{
  "encoder_arch": "vgg",
  "crop_scale_min": 1,
  "horizontal_flip": false,
  "translate": 0.06,
  "rotation_deg": 10,
  "encoder_norm": "batchnorm",
  "encoder_activation": "leaky_relu",
  "encoder_stem": "single",
  "decoder_norm": "groupnorm",
  "decoder_activation": "leaky_relu",
  "decoder_widths": [48, 96, 96, 96],
  "adamw_lr_other_params": 0.00088,
  "batch_size": 128,
  "weight_decay": 0.009,
  "adamw_weight_decay_other_params": 0.01
}
Rows from block 9 of the encoder, named by matrix and row number. Each number is 128 + 32 x the weight over its row's rms, rounded and kept within 0 to 255. All counts start at 0. After the name is the row's rms in percent of the matrix's.
# conv: 3x3 conv (encoder.blocks.9.conv.weight, 176x176x3x3), inputs 36-41, a 3x3 kernel for each
conv.34 090 [120 134 145 117  83  71 159 119  96 129 127 116 137  74  65 119 139 144 116 161 177  49 102 104  58 109  95  93  98 138 155 126 132 140 126 125 147 132 154  90 141 116 108 148 111 144 125 113 125 255 124 110 109 110]
conv.35 099 [129 102 122 175 155 138 125 180 156 104 134 146 126  78 122 102 105 122 121  83 124 100  92 147  59  79 104 111 136 107 117 158 132  69 152 104 149 117 119 126 136 167 128 152 110 108 171  92 148 164 135 137 155 101]
conv.36 114 [103 108 143  85  91 116 126 117 111 173 146 151 107 103 138 197 163 157 153 158 106  65  52 117 152 153 161 136 162 132 135 158 126 172 154 181 139 129 164 140 103 150 116 111 104 107 155 114 134 172 112 184 166 174]
conv.37 103 [150  74 119 161  15 102 117  89 141 169 147 139 176  79  65 109 126 147 147  93 120  93 145 169 110 114 166 101 115 126 112  90  81 122 119  86 122 151 122 104  93  87 103 141 135 111  86 137 139 139 135 136 124 164]
conv.38 127 [121  94 124 147  94  93 148 113 205 130 247 133 120 131 162 134 159 130 109  93  74  99  81  97 121 122  89 144 177 152 160 118 125 142 152 158 115 121  97 139 155 152 135 143  96 152 161 155 176 112 112 158 108 146]
conv.39 121 [153 183 150 210 115 161 153 145 173 110 120 102 102  64 154 120 125 119 124 114  14 140 154 126 134 183  92 110 120 135 152 153 121 118  74 126 140  93 137 161 118 123 136 129 143 101 103  91 109  62 118  82 118  71]
conv.40 090 [120  71 112  93 115 105 130  73 162 114 101 126 160 155 113 121 100 133 133 173 162 145 150 128 169 144 127 120 136 113  94 129 110 118 125 145  92 136 130 104  86 124 107 163 123 118 146 118 106  73 130 140 123 126]
conv.41 091 [184 117 145 126 130 139 137 193 131 124  68 137 147  74 113 176 188 124 118 105  95 149 141 112  59  90 100 136 111 152 143  22 115 126 125 157 135 114 137 148 150  84 149 132 118 127 138 110 102   0 118  94 150 147]
conv.42 101 [ 77  97 112  82 126 102 101  92 120 142 124 125 118  64 127 126 173 151 147 105 138 123 141 136 134 157 152 140 168 154 164 118 142 129 114 141 104 155 149 138  83 146 147 149 117 135 150 134 101  50 110 110  99 145]
conv.43 116 [191  41 105 134 112 179 146 177 161  86 136 138  99 104 127 102  83 138 174 140 132 145 117  72 135 145 113 110 161 117 138 113 125  94 118 119 116 108 127 132 124  95 116  97 133 145 114 136  92  90 149 132 148 132]
conv.44 111 [ 85  88  94 155  60 161 118 106 102 136 184 148 145 112 142 146  95 156 152 102 135 152  95 124 169 121 117 123 123 116 108 137 134 131 116 131 110 114 130 124 114 161 117 121 111 147 151 118 135   0 119 124 147 143]
conv.45 096 [108 103 149 118 188  96  92 137 170 132 139 160 139 145 139 138 121 130 150 116 108  91  74  83 117 112 132 125 133 134 126 167 104 109 133 139 143 118 122 142  36  91 121 106 129 145 115 119 147 230 101 132  99 115]
conv.46 096 [167 118 161 101  77 131  58 124 126 147  80 138 122 162 121 129 102 123 136  87  86 153 131 115 169 148 116 123 139 128 112 114 123 140 165 116 104 159 143 115  92 147 102 130 155 140  86 103 128  27 129 133 152 167]
conv.47 098 [172 129 136 144 162 120 141 139 126 115 136 140 120 191 123 170 119 124 124 100 105 110  78 102 109  54 101 132 114 116 111  25 146 133 139 133 135 115 136 123 255 124 115 127 122 139 137 120 126 103 138 141 148 155]
conv.48 130 [137 179 167 159 255 188 160 155 161 148 192 135 130 187 121 171 131 175 115 127 147 136   0  77 104 108 129 108 109  92 160 109 127 121 150 135 117 111 146 117  86 135  88 111 129 135 138 151 153 109 137 149 179 186]
conv.49 110 [127 135 105 142 200 108 145  85  84 159 164 166 151 139  97 157 133 163 154 105 163 120  11  54 168 118 126 125 139 103 148 109 210 122 146  88 129 105 137 128 137 103 115 163 128 119  99 144 106 196 156 133 106 153]
conv.50 092 [141  41 118 128 198  88 122  77 122 110  73  79 108  33 113 114  77 128  92 112 116  46 104 122 125 105 142 151 135 139 160 132 170 131  87 133 105 139 114 138 158 144  77 166 136 114  97 127 146 133 106 156 130 130]
conv.51 095 [141 161 110 182 135 112 167 182 141  81  22  90 104 124  92 133 113 139  58 146  95 128 177 158 124 106 128 163 131 177 115  58 102  82 113 130  86 144 136 126 106 112 139 169 128 139 100  99 151 124 155 117 115 124]
conv.52 113 [104 134 103  79 154 126  58 128 153 102 123 131 118  96  90 137 159 149 142  71 157 151  19 114 109  73 120 116 136 134 121 139 107  76 110 142 138 173  89 145 143 119 135 191 132 134 108 111 155  97 124 114  71 123]
conv.53 092 [142 144  88  81  91 131 172  95 112 100 183 146  74  35 125 117 160 165 155 113 136 109  27  64 131  80 125 110 151 124 142 152  90 121 146 125 134 116 143 171 132 146 134 119 149 156 138 119 154  98 126 139 111 127]
conv.54 085 [108 150 157  99  92 166  95 164 131 134 138 131 113 106  95 119 107 128 114 147 142  63  44 136  96  72 103 106 142 147 122 189 134 118 147 128 113 113 137 138 186 137 131 102 149 146 129 132 125 134 112 115 136 135]
conv.55 116 [139 202 167 116  99 129 130 202 189 102  94  84 133 189 165 115 125 116 102  73  81  80 129  80 120  98  88 152 111 116 108 121 145  68 167 139 148 129 113 127  50  75 130  83  80 104 120 114 121  88 130  98 140 141]
conv.56 083 [112 158 165 106 139 100 112 149 110 123 159 130 150 213 169 100  99 117 134 121 138 118 173 107 139 139 111 109 127 141 106 129 131 100 132 166 157 132 118 127 255 168 131 109 101 160 104 119 135 126 105 128 137 117]
conv.57 093 [ 69  35 101  80  67 119 103 106 105 137 132 129 128  63 165 149 125 171  99 114  95  98 141 160  73 174  99 152  86 165 144 162 114 125 101 137 148 107 140 107 181  95 120 131 114 134  95  77 151  59 158 102 100 118]
conv.58 110 [140  86 127 142 104 137 179 179  75 115  91 132 107 121  93 126 100  90 176 249 175 153 255 227 156 221 198 147 125 136 132 184 106 132 125  83 137 146 142 100 106 123 115 124 125 116 169 134 110  84  93 115 151  84]
conv.59 082 [ 86 185 113 188  96 108  83  84 121 126 185 148 125 178 104 149 141 128 148 136 120 135 154 121 141 136 128 116 135 105 146 175 146 123 132 156 134 116 139 151 160 146 108 127 157 143 127 146 151  60 146 120 115 135]
conv.60 087 [135 137 100 124 112 117 135  94 117 124 134 107 146 157 123 153 136 139 150 169 124 195 215  93 135 128  99 144 126 129 126 130 101 119 151  76 129 166 147 171 169 139 131 153 133  97  85 123 115  40 109 139 116 133]
conv.61 092 [148 148  96  59 110 123 123 128 139 145 158 133 120 249 107 107  95 112 110 113 150  97  43  46 104  80  75 142 125 116 140 253 137 131 148 142 113 146  99 158 228 100 154 104 128 101 106  97 133   9 113 153 102 151]
conv.62 092 [ 87  40 101 109 137 137  86 123 138 155 136 119 130 120 140 112 148 146 153  88 128 126 107 101 172 126 143 101 109 135 108 103 168 116 157 133 161 113 119 165 140  99 100 109 125 131 146 136 138  71 132 147 140  99]
conv.63 114 [ 97 112 109 118 105  98 102  90 106  99  86 123 137  88 137 116  98 152 183  74 132 133 101  78 141 116 142 142  69  88 143  61 163 164 150 175 151 137 138 107 116 143 126 120 152 114  96 128 125  48 137 150 122 134]
conv.64 113 [108 120 163 147  75 138 106  87 111 115 122 131  67 185  75 112 146 135 140 128 111 182 169 150 171 176 156 141 101 127 146 121 140 146 199 154 133 133 139  86  29 144 139 154 126 139  77 106 138 170 138 139 148 100]
conv.65 090 [147 130 136  97 115 125 119 123 140 119 121 127 122 179 113 128 142 120 141 145 122 138 104 132 118  78 117 116 124 116 131  81 152 114 139 120 146 121 119 126 155 110 120 132 131 123  69 144 122  93 136 132 139 119]
conv.66 093 [122 126 125 141 118 178 129  90 116 112 117 164 153 166 141 149 120 130 122 151 133 130 152 131 183 125 119 120 157 131 108 104 115 123 124 155 115 142 162 117 255 122 147 140 143 146  84 131 133 119 129 120 134 129]
conv.67 116 [160  97 156 106 158 105 108 140 178 163 102 109 148 125 142  92 102  77 206 199 105 136 184 108 132 128 107 166 152 114 150 255 124 126 164 121 147 121 102 118 220 131 148 143 150  92 121 118  83 196 100 146 121 117]
conv.68 101 [150 125 154  92 115 126 140 101 118 117 113 140 156  76 128 176 128 123 147 131 135  99 139 109 137 128 126 128  94 122 133 130 126 122 104  96  95 129 121 113  21 118 109 114 119 137 124 102 170 152 138 127 117 138]
conv.69 104 [112 113 115 101 103 118 100  78 114 123 122 140  91 156 113 143 129 125 124 151 161 145 224 140 116 167 143 157 159 148 168 170 147 157 129 142 117  95 149 107  84 115 130 182 136 126 122 151 153 169 150 137 113 103]
conv.70 101 [116 107 105  85  76 179 125 119 149 148 201 116 153 191 115  99 137 154 134 141 151 101  53 105 131  84 106 155 155 114  97  18 171 153 129 118 139 131 148 113 101 127 129 144 137 108 142 100 131 142 141  99  95 116]
conv.71 095 [128 131 152  97 114 100 134 120 123 153 145 113 144 148 131 151 123 108 142 143 137 127 159 148 155 142 129 156  89 159 101 144  93 137 129 134 125 146 122 116  82 132 132 150 177 155 134 121 103 232 108 148 141 157]
conv.72 091 [115 143 113  84 103 121 135  58 132 115 109 134 113 253 148 123 140 153 130 131 126 125 134 122 145 135  73 153  94 131 132 152 131  98 119 152  92 118 143 112 147  97 165 108 105 122 146 140 120 156 120 126  82 143]
conv.73 088 [135 121 113 142  98 183 125 140 115 119 153 122 133 234 167 106 141 126 103 138 124 149 141 135 140 134  93 163 150 123 146 187 160 144 113 137 116 126 140 136 255 134 143 111 131 130 117 117 130 160 130 128 150 120]
conv.74 113 [ 90 104 125 117 102  60  69  96  95  81 118 108 150 127 108 102 145 145 145 154 166 138 111 128 141 133 140 140 133 142 118 162 136 145 151 124 136 141 168  71 244 157 128 150 144  92  83 148 120  37 135 110 140 136]
conv.75 080 [122 136 149 106 156 113 132 121 111 125 166 147 120 136 130 120 144 110 100 131 101 103 117 108 118 106  86 127 157 134 173  78 129 161 145 121  83 138 120  99  78 120  89 115  93 119 166 129 157 177 147 123 155 137]
conv.76 097 [128  98 101 170 137 192 109  89 131 139 105 154 146  70  79 111 116 100 136  74 163  96  70 101 102 113 104 173 129 144  86 116 129 116  95 136 130 118 125 131 233 123 132 146 134 132 142 113 125 127 129 132 123 134]
conv.77 091 [124 198  95 129 182 148 112 186 141 153 111 121 144 167 126 129 121  96  52  86 146 118 121 146 104 130 136 136 152 108 155  85 115 130 115 109 130 114 103 148 140 124 108  91 103 119 115  93 133 103 137  89 143 157]
conv.78 104 [152 133 117 177 107 137 121  68 115 112 110 120  95 146 118  88 123 113 175 119 108 239  38  71 160 105 130 114  90 132 129 184 144 157 165 105 132 159 150 100 176 120 123 153 140 128 114 119 146  63 143 136 131 106]
conv.79 082 [190 125 121 148  70 130 123 128 138 115 138 136 125  95 146 117  93 108 168 199 122 163 213 136 160 190  86 107 124 133 106 106 109 124  70 109 144 179 126 137 131 132 122 147 100 116  91 129 132  30  83 114 114 132]
conv.80 113 [136 219 123 127  96 144 144 196 124 111  83 120  48  48 106  95  83 120 113  74  83  90 132  55 128 107  83 145  98  92  94 211 135 105 121 118 118  88 114 163 152 137 128 133 122 111 132  95 136  95 136 135 152 141]
conv.81 103 [148 107 167 166 106 168 178 148 146 146 143 137  83 121 144 119 115 114 170 144  79 147 138 127 139 114 147  90  97 162  99 134 165 145 118 142 109 129 123 115 119  90 123  92 130 123 119 135 100 149 134 138 116 145]
conv.82 113 [110 111 144 113 150 191  87  72 121 140  89 174 113 109 123 156 115 175 212 187 206 179  54 105 146  73  62 138 137 122 177  53  70 133 123 151 121 117 130 107 102 103 112  82 121 158 166 132 174 132  98 142 157 111]
conv.83 100 [137 166 145 104 176 104 150 156 136 128 111 106 115  47 103 102 147 118 133 114 128 125 145 130  80  77 142 152 104 130 158 149 123 140 138 104 148 125 103 141 118 127 116 103 129  94 169 103 111 170 136 140 113 134]
conv.84 093 [ 65  99 105  75 176 114 120 101 149 158 173 119 139 140 141 136 148 139  88  81 110  71  35 139 106  78 161 212 170 167 136 121 132 123 137 154  83  80 128 106 129 144 143 121 161 143 126 135 134 203 178 105 137  81]
conv.85 113 [146 132 133 166 140 133 145 127 111  95  97 128 131  99  92  79 144  95 130 154 110 161 125 137 191 152 186 144 117 122 105  60 136 139 238 160 101 122 124  98  77 133 106 130  99 133 117 115 136 105 159  99 120 134]
conv.86 090 [ 97 170 141 121 148  96 107 204 113 112 130 124 163 247 144 116 152  82  77 148 122 125 142 142 127 135 121 139 116 104 131   0 124 133 110 110 119 132 107 111 128  90 142 124 112  98 134 126 115 135 126 121 148 116]
conv.87 090 [166 153  96 155 133 132 107 144  56 136 109 141 137  74 128 135 100 119 181  49 106  96  96 106 159 130 129 137  95 140 141 114 112 129 120 130 110 161 130 128 103 127 157 121 146 113 144 148 136  54 136 122 159 152]
conv.88 088 [146 157 125 155 145 136 109 127  98 135 168 128 107 138 116 138 111 129 134 192 125 127 175 129  96 113 128 128 156 106 112 133  97 133  91 112 115 133 109 101 102 142 127 104 140 127 139 157 104  64 130 111 133 131]
conv.89 093 [136 174 120 103 119 132 126 128 143 143 144  98 133 137 149 119 146 133 126 144 133 134 153 125 100 166 125 118 160 131 107 252 145  92 117  83 131 131 105 134 255 127 147 143  87  78 151 125 124 134 123 129 129 130]
conv.90 103 [106 131 135 156 123 108 127 166 141 140 109 115 162 118  94 110  86 135 106 107 118  88  68 132  89  70 108 125  93 114 102 141 142  99 115 143 148 137 158 109 119 133 134 115 132 112 115  96 140 183 117 121 132 110]
conv.91 096 [168 115 126 161 119  90 133 141 146 126 167 138 165 111 140 147 132 135  94  79 132 122 119 146 108 104 104 161 128 136 121  70  80 134 133 114 177 121 122 111 183 117 125 146 131 136 125 149 125 236 108 141 112 136]
conv.92 100 [129 148 144 127 104 136 118 110 107 117 134 126 151 105 134 139 141 123  92 120 144 136  88 142  98  90 145 150 136 130 153 111 124 141 115  89 149 122 110 129 101  91 139 147 110 122 135 100 115 114 107 114 137 102]
conv.93 093 [172 191 180 183 115 120 192 126 169  71 116 106 100  80 154  86 133 116 118 101 100 145 116 132 168 102 103 110 147 137  78  86  98 134 104 115 112 144 114 141  18 138 135 160 121  99 154 125 127 219 122 134 135 138]
conv.94 098 [110 115 110 113 149 102 107 127 122 136 111 129 111   5  87 125 107 130 142 131 132 117 112 150 103 107 139 113 126 132 131  96  80 137 122 105 126 121 119 135 138 122 141 160 139 115 146 141 109 255 105 123 126 136]
conv.95 095 [109 122 120 129 123 132 130 109 119 128 134 125 115 142 116  99 126 119 151 119 144 117 147 141 137 131 112 122 120 147 105 123 132 118 109  95 118 112 126 119 118 104 121 126 135 125 121 130 143  68 133 123 132 125]
conv.96 094 [158 118 140 128  74 103 154  80 164 126 107 141  69  20 114 132 107 131 154 111 112 121 145 140 135 148 162 116 167 132 132 172 144 158 159  93 116 118 105 133 117 154 113 132 118 161 114 125 111 142 166 125 107 129]
conv.97 123 [169 138 161 128  99 131 106  82  54 114 131 167 108  89 114 125 131 125 100  79  88 105 124  96 128 161 106 130 149 137 138 116 115 134 116 115 109 157 119 124 136 124 128 149 135 123 161 137 151 144 140 160 153 110]
conv.98 099 [121 139 125 143  79 124 102 103 149 142  87 128 123  90 121 156 122 123 160 131 131 157 215 179 119 155 174 127  93 130  87 255 100 130  98 146 162 119 143 127 255 150 122  70 102  99 123 133 104  38 145 119 150 114]
conv.99 100 [119 127 126 121 121 134 103 162 126 130 153 147 158 137 132 101 110 153 109 121 135 113 177  96 115 137 133 150 110 122 114 150 119 155 107 135 110 143 112 124 148 130 128 124 118 114 174 105 123 145 140 129 116  94]
conv.100 100 [136  62 122 113  74 149 132 118 132 136 153 102 161 165 152 151 121 115 142 111 126 103 127  92 140 154 127 134 135 131 128  65 102 147 168 128 129 142 118 134  99 128 152 137 142 119 134 107 110  43 121 140 135 142]
conv.101 092 [119  44 133 138 129 110 171  48 150 117 143 135 133 169 143 112 175 153 135 163  73 197  74  81 141  83 125 131 111 157 142  61 127 153 127 176 141 122 121  93  64 110 112 161 145 127 165 117 151 143  90 134 126 146]
conv.102 091 [144 173 192 132 190 128 134 109 164 135 126 125 153 174 123 121  97 172  97  56  72 106   0  79 127 104 110 103 135 101 137 110  91 123 126 128  97 142 119 103 159 121 131 109 126 109 125 132 130 127 135 150 149 129]
conv.103 108 [150 255 123 177 119 207  93 149  77 144  90 108  98 146 150 112 103 108 119 115 127  86  55 109 183 146 141 126 101 105 120 130 130 101 117 154 125 121 122 126  76 146 107 115 107 130 139 144 116 143 152 155  97 122]
conv.104 100 [152 144 124 138 145 121 144  91 114 166 160 162 128  95 120 179 137 147 124 117 104 167  86  73 135  60  67 133 149 125 134  57 111 113  88 140 120 101 134 134 190 150 138 106 135 139 140 145 121  68 114 125 140 147]
conv.105 095 [149 114 102 116 106 108 122 103 124 146  63 127 124 167 109 137 148 117 157 175 136 111 116 119 133 159 113 142 109 109 154 254 142 143 141 108 151 127 145 137 148 151 137 128 143 183 112 118 113  63 134 112  98 149]
conv.106 091 [105 165 125 131 136 137 141 180 128 103 140 117 158  99 130 103 141 133 142 111 105  96  72  91 122  62  93 110 105  90  91  25 118 115 115  95 136 143 105 143 161 116 126  87 121 132 112 116 111  30 109 135 144 146]
conv.107 099 [136 103  73 112 236  90  99 133 128 142  96 145 127  98 126 128 126  98 113 171 148 127 184 154  94 181 131 153 107 117  96 246 124 116 154 112 130 151 117 117 115 159 104 125 145 135 155 124 155 242 118 119 121 129]
conv.108 101 [163 127 123 142 167  78 101 117 130 144 171 144 127 124 132 147 137 158 137 134 165  90  66 121  96  91  99 119 101 117 112 171  97 138 133 133 160 156 101 120 123 132 138 112 131 152 149 132 127 140  94 118 131 142]
conv.109 094 [135 127 150 130 137 157 119  74 135 145 140 146  95 136 150 135  92 129 166 194 160  97 216  77 166 217 181 143 146 130 131 188 142 134 173 141 125 118 101  82 255 141 106 102 134 135 117 127 144 124 106 126 157 117]
conv.110 095 [140 124 146 133 131 147 174 145 123 126 124 132 117 160 123 129 136 116 138 108 105 162 164 127 154 157 112 126 147 109 163  99 113 124 124 109 138 142 140 152  21 142 105 103 132 118 130 116 109 249 105 115 113 131]
conv.111 112 [109 138 116 157 188 167 151 191 115 142 119 153 105  99 120 160 112 170 101  92  98  99 114 118  97  94 101 114 104 109 103 156 128 128 107 169 136 147 112 107  49 127 145 107 143 114 103 125 130  70 132  91 127 106]
conv.112 101 [152 110 102 192 118 164 146 132 132 101  95 134 114  64 132 118  97 135 105 109 129 133 107 122 113 124  98 126 177 107 148  76 140 134 122  91 130 121 132 130 116 109 105 100  82 106 129 143 134  31 160 122 111  94]
conv.113 102 [127 137 128  96 141 132  76 106 128 108 113 114 116 112 108 165 115 110 111  66 119  13  24  41 122  94  82 136 105 140 121  79  86 166 110 130 122 113 108 133 148 142 100 116 114 134  75 132 108  94 120 190 135 129]
conv.114 090 [123 120 142 107 105 136 127 181 158 128 128 132 121 145 161  87 122 154 130 138 163 143 218 186 143 132 131 117 119 124 104 144 108 127 147 133 128  93 109 136 107 113 124 119 117 122 109 127 119 201 123 130 129 143]
conv.115 100 [112 126 110 126  90 134 100 200 107  93 114  89 144  35  94 127  98  89 150 131 121  82 141 138 110 133 151 163 154 156 131 204  95 151 115 138 100 162 144 130 200 116 120 180 116 160 114 130 104  83 113 121 126 139]
conv.116 084 [150 116 140 135 134 126 102 155 119 144  98  94 134 255 150 106 123 130 145  99 108 129 133 107 120  95 139 117 109 142 142  66 126 124 123 129 156 119 122 126 255 115 121 104 125 118 146 146 121 101 133 111 144 128]
conv.117 099 [126 144 154 158 109 142  94  84 119 100  90  92 145  59  93 148 126  74 101  85  65 103 112 107 131 126  95 146 136 143 161 137 164 138 151 124 123 140 166 146  72 119 132 144 118  99 132 145 148 175 114 114 114 103]
conv.118 119 [ 73  92 142  96  68 114  65  92 111 154 133 142 127 182 141 118 137 155 142 112 107 140 114  84 133  54 102 116 121 119 105 230 100 153 114 134 133 128 101 114 127 127 143 136 141 146 112 139 126 107 121 122 115 132]
conv.119 080 [151  98 104 130 117 121 143 130 132  89 107 145 131 180 153 146 114 134 103 104 153 102 196 157  93 119  87 120 125 146 132 255 129 120  94 150 103  89 141 100 147 105 152 149 132 108 128 127 125 191 116 110 129 143]
conv.120 083 [146 109 129 142 130 132 142  84 164 136  97 147 107  96  97 175 149 163 103 170 101 150 117 149 133 112 172 138 145 115 146   0 127 148 154 116 126 138 150 112   0 121 123 109 122 136 108 114 112 255 152 125 127 126]
conv.121 100 [169 134 148 136 141 118 134 173 141 150 125 151  80 170 139 113 125 103 150 122  99 101 113  62 119 118  90 138  96 121 138   0 108 155 142 101 112 129 122 129 144 134 142 119 124 155 117 110 160  99 150 129 152 122]
conv.122 114 [167 189 165 132 179 147 154 197 112 126 105  88  65 105  97 105  95 154 164 115 117  62  82  44 145 210 169  93 122 145 128 100 180 166 208 134 145 132 126 135  59 132 130 116 123 116 141 113 130 192 122 135 198 149]
conv.123 122 [ 89  99 144 125  19 148  96  86 175 139 157 107 129 242 125 143 166 108 178 145 183 181  82 123 193 147  88 129 128 106 177 103 175 135 123 127 115 108 121  89  93 129 116 109 139 127 108 114 155   0 126 134 128 138]
conv.124 081 [139  94 152 139 128 129 127  25 116 130 129 102 108  63 129 121 141 124 161 159 128  97 221  87 110 184  99 111 115 126 111 107 111 116 123 103 153 132 149 110  94 125 131 131 140 141 133 133 150 102 111  73 139  87]
conv.125 096 [ 63 143 124  77 216 134 114 101 147 149 166 123  99 125 105 138 131 133 199 171 151 145  81  99 144  95  92 160 103 127  98 112 151 133 116 100 149 145 142 119 172  96 126 134 125 139 120 121 134 255 126 100 147 152]
conv.126 085 [141 178 151 120 101 121 109 115 151 115  67 114 100 182 165 100 143 113  99  99  99  99 116 133 155 165 154 135 153 128 114 201 137 142 140 134 134 147 149 141  39 143 148 159 110 117  76 120 112 207 124 128 132 126]
conv.127 098 [ 91 152 106 142  96 115  95  99 140 137 188 118 111 158 148  87  82 117 133 161 151  99 139 110 183 173 171 128 144 116 114 175 142 126 131  99 123 124 129 117  84 152 110 129 136 118 127 139 154 182 147 171 106 108]
conv.128 102 [167  96 144 132  69 179 177 129 172 154  80 151 174 106 104 138 125 137 181 208 107 199 255 123 179 155  96  93 149 117  84 218 131 103 109 142 127 136 126 119  70 129 130 145 134 120 131 107 134 150 144 113 124 116]
conv.129 086 [ 91 146 146 184 168 130 133 131 116 169 124 127 118 227 152 141 101 154 154 124 123 110  67  90 109 129  81  90 189 100 133 119  97 111  90 112 109 129 141 120 124 141 129 140 157  98 140 105 160 207 113 115 128 108]
conv.130 099 [161 118 148 189  94 114 204 167 123  95 115 142  84  13  87 127 164 111 120  64  93 135  22  61  88  98  99 126 200 152 145  68  99 116 115 138 142 130 131 147 145 142 112 110 179 158 136 118 166  89 122 132  77  93]
conv.131 107 [ 83   1 114 118  77  90 155  91 148  96 120  88 112 113 154 126 120 136  81 132  92 129 163 166 147 109 140 120 149 132  86 111 113  93 102 113 129 155 123 106 142 135 111 164 129 161 155 118 149 140 120 159 103 115]
conv.132 088 [146 151 102 159 202 167 105 128 121 110 109 112  76 138 122 126 110 133 109 136 115 104 148 131 136 120 104 121 153 102 137  73 159 136 111  96 137 126 137 135   9 111 106 136 101 141 150 118 139 225 125 154 107 128]
conv.133 088 [115 111 141 177 155  97 159 204 136  97  41  85 119 197 136 131 131 142  79  67  42  74  78  79 124 122 144 121 147 147 123 134 102 101 111 141 128  80 133 145 112 135  97 110 109 121 133 132 174 179 107 124  99 145]
conv.134 086 [133 211  87 120 241 191  99 155 114 141  91 140 125 136 112 124 136 119 173 191 134 171 181 108 140 117 102 132 112  86 158 221 124 124 113 126 152 135  81 151  99  84 138 103 120 129 161 140 131  36 135 125 116 104]
conv.135 097 [154 193 135  95 195  82 149 181 148 166 148 145  81  82  88 101 130 149 123  91 148 255  72 128 140 123 117 127 134 146 177 129 149 159 100 138 165 118 119 131  91 104 140 118  73 128 109 122 126 128 138 136 136 168]
conv.136 108 [149 120 137  96  83  81 121  70 161 118 144 104 152 154 134  99 148  88 155 156 158 167 141 139 158 160 143 139 152 127 163 102 118 127 153  76 128 113 152 140 169 142 109 143 104 137 149 132 120 158 127 177 141 154]
conv.137 098 [ 87 170 109 135 188 158 148 122 165 139 127 134 113 255 146 134  84 112 167 115 133 145 120 137 159 111 130 108 122  82 112 132  90 118  92 117 149 146 106 136  97 139 142 168 114 102 134 119 141  58 132 120 133 136]
conv.138 115 [105  87 173 158 125 192 101  98  89 167 131 130 141 152 156 145  95 146 173 150  91  92  54  90 135  74  95 147 104  97 136  48 121 162 160 145 117 139 134  96 135  94 133 128 121 133 150 100 145 108 150 122 126 106]
conv.139 091 [124 114 141 151 150 136 150 146 116 127 111 121 128  62 132 142 130 141 100  94 128  78  32  88  91  66  92 130 110 128 121  86  93 155 114 129 123 137 108 134  59 153 132 111 131 114 110 131 131 255 113 134 128  93]
conv.140 095 [ 92 176 131 102 155 114 106 154 117 106  98  90  80 142 128  86 127 121 119 148 115  97 132 132 104 133 134 107 150 129 118 224 180 127 102 135  86 138 146 162  38 144 142  77 119 108 115 110 100  19 152 112 137 114]
conv.141 086 [143 204 163  94  88  98  75 118  90 120 140 133  56  87 127 115 105 113 150 133 142 132 158 110  95 152 147 145 138 132 154 184 161 116 145 130 123 138 145 171  78 142 137 139 146 132 110 115 112 145 184 134 135 126]
conv.142 097 [102  88 161 104 130  90  94 168  89 208 131 158 135  50 139 121 136 111 148 145 151 114 145  99  89 112  88 112  76 108  87 105 122 117 152 144 142 159 131 162  99 132 117 123 134  91 102 102 123 157 144 127 134 118]
conv.143 086 [154 156 161 151 166 126 119 153  95 145 138 137 112 156  99 130 124 127 178 149 131 137 165 157 158 117 139 109 110 105  94 194 104 131 149  84 103 144 124 121  89 138 139 107 138 120 153 103 152  82 126 143 133 106]
conv.144 097 [134 125 108 131 101 115 129  95 138 120  94 143 115 147 139 109 140 127  91  96 125 104  41 145 115 142 100 130 126 118 166  90 118 136 164 126 143  98 120 111 215 122 109 109 134  82 132 108  85   0 117 137 164  98]
conv.145 116 [103 192  94 158 207 180 102 140  98 133 146 146 139 129 156 116 138 156 179 162 215 129 177 140 154 130 123  97 108 116 138 171  89 121 114 132 140 145 139 136 137 155  92 100 118 115 156 132 166 150 116 120 104 133]
conv.146 107 [148 151 108 122  96 163 163 126 100 141 131 105 127 104 121 120 128 126 135 143 140 155 178 153 138 152 125 130 142 127 133  99 150 140 121 109 122 130 128 127 224 176 136 127 135 114 139 128 113  31 143 111 145 136]
conv.147 117 [163 116 131 144  28 118 132  76 121  91 125  77 131  79 108 104 128 112 130  88  74  98   0  87 123  65  56  96 113 139 116 121 115 149 109 111 120 138 153 122 162 119 120 148 120 121 115 112 126  80 124 127 101  96]
conv.148 133 [215 135 129 130  84 114 125  98  98  99  90 134 132 136 144 158 189 159  86 135 154 171  97 158 149 206 145 127 145 157 190 176 125 129 119 171 102 106 100 143 169 125 115  99 143 142 121 123  93  33 131 130 124 123]
conv.149 096 [131 169 128 142 150 165 138 163 122 133 115 130 115 123 116 129  94 115 134 122 122 115  97 142  94  64  87 127 136 137 128  65 120 127  77 128 130 156 112 112 177 144 125  90 120 138  99 159 121  52 143 127 109 144]
conv.150 099 [ 82 159  96 145 121  92 116  87  94 161 107 158 108  41  95 116 113 100 109 132 126 119  93  89 124  86  91 114 118 118 182 250 143 109 126 122 119  95 120 112 209 125 123 164 121 165 134 104 128  84 138 151  91 138]
conv.151 095 [151 153  99 192 129 126 151 146 129  95 113 130 137 196 118 144  94 122  79 137 103 137  70 100 122 101 110 111  97  88 108 165 115 122 111 111 137  94 108 125 172 111  98 108 140 114 128 137 149 248 142 139 171 113]
conv.152 102 [135  97 203  93 147 157 103 119 117 118 113 159  77 113 166 124 170 145 145 132  76 165 132 153 173 181  94 118 161 142 128 159 134 145 148 109 129 119 100 125 124 128 117 147 122 151 173 108 149 124 134 152 114 155]
conv.153 093 [164 130 140 163  45 154 160 124 127  97 156 128 192 233 116 114 112 128 129 127 136 129 105 131 121 121 116 162 116 150 132 111 125 154 121 130 147 123 133 103  93 114 126 116 138 117 125 139 103   0 143 148 151 102]
conv.154 111 [160 161 189 105 168  90 128  73  88 102  72 159 114 154 109  97 135 139 182 143 120 112 114  53 121 137  94 138  90 123 119 114 186 149 141 132 111 126 151 103  60 116 137 145 119 113 156 143  85 156 114 123 160 135]
conv.155 123 [191 145 117 125 145 110 121 199 158 130 102  95 123 117 221 139 140 137 163  87 190 103 164 246 113 159 245 112 153 158 145 149 154 131 185 106 118 168 164 126 190 186 117 115 148  98  90 131 119 108 128 118 137 131]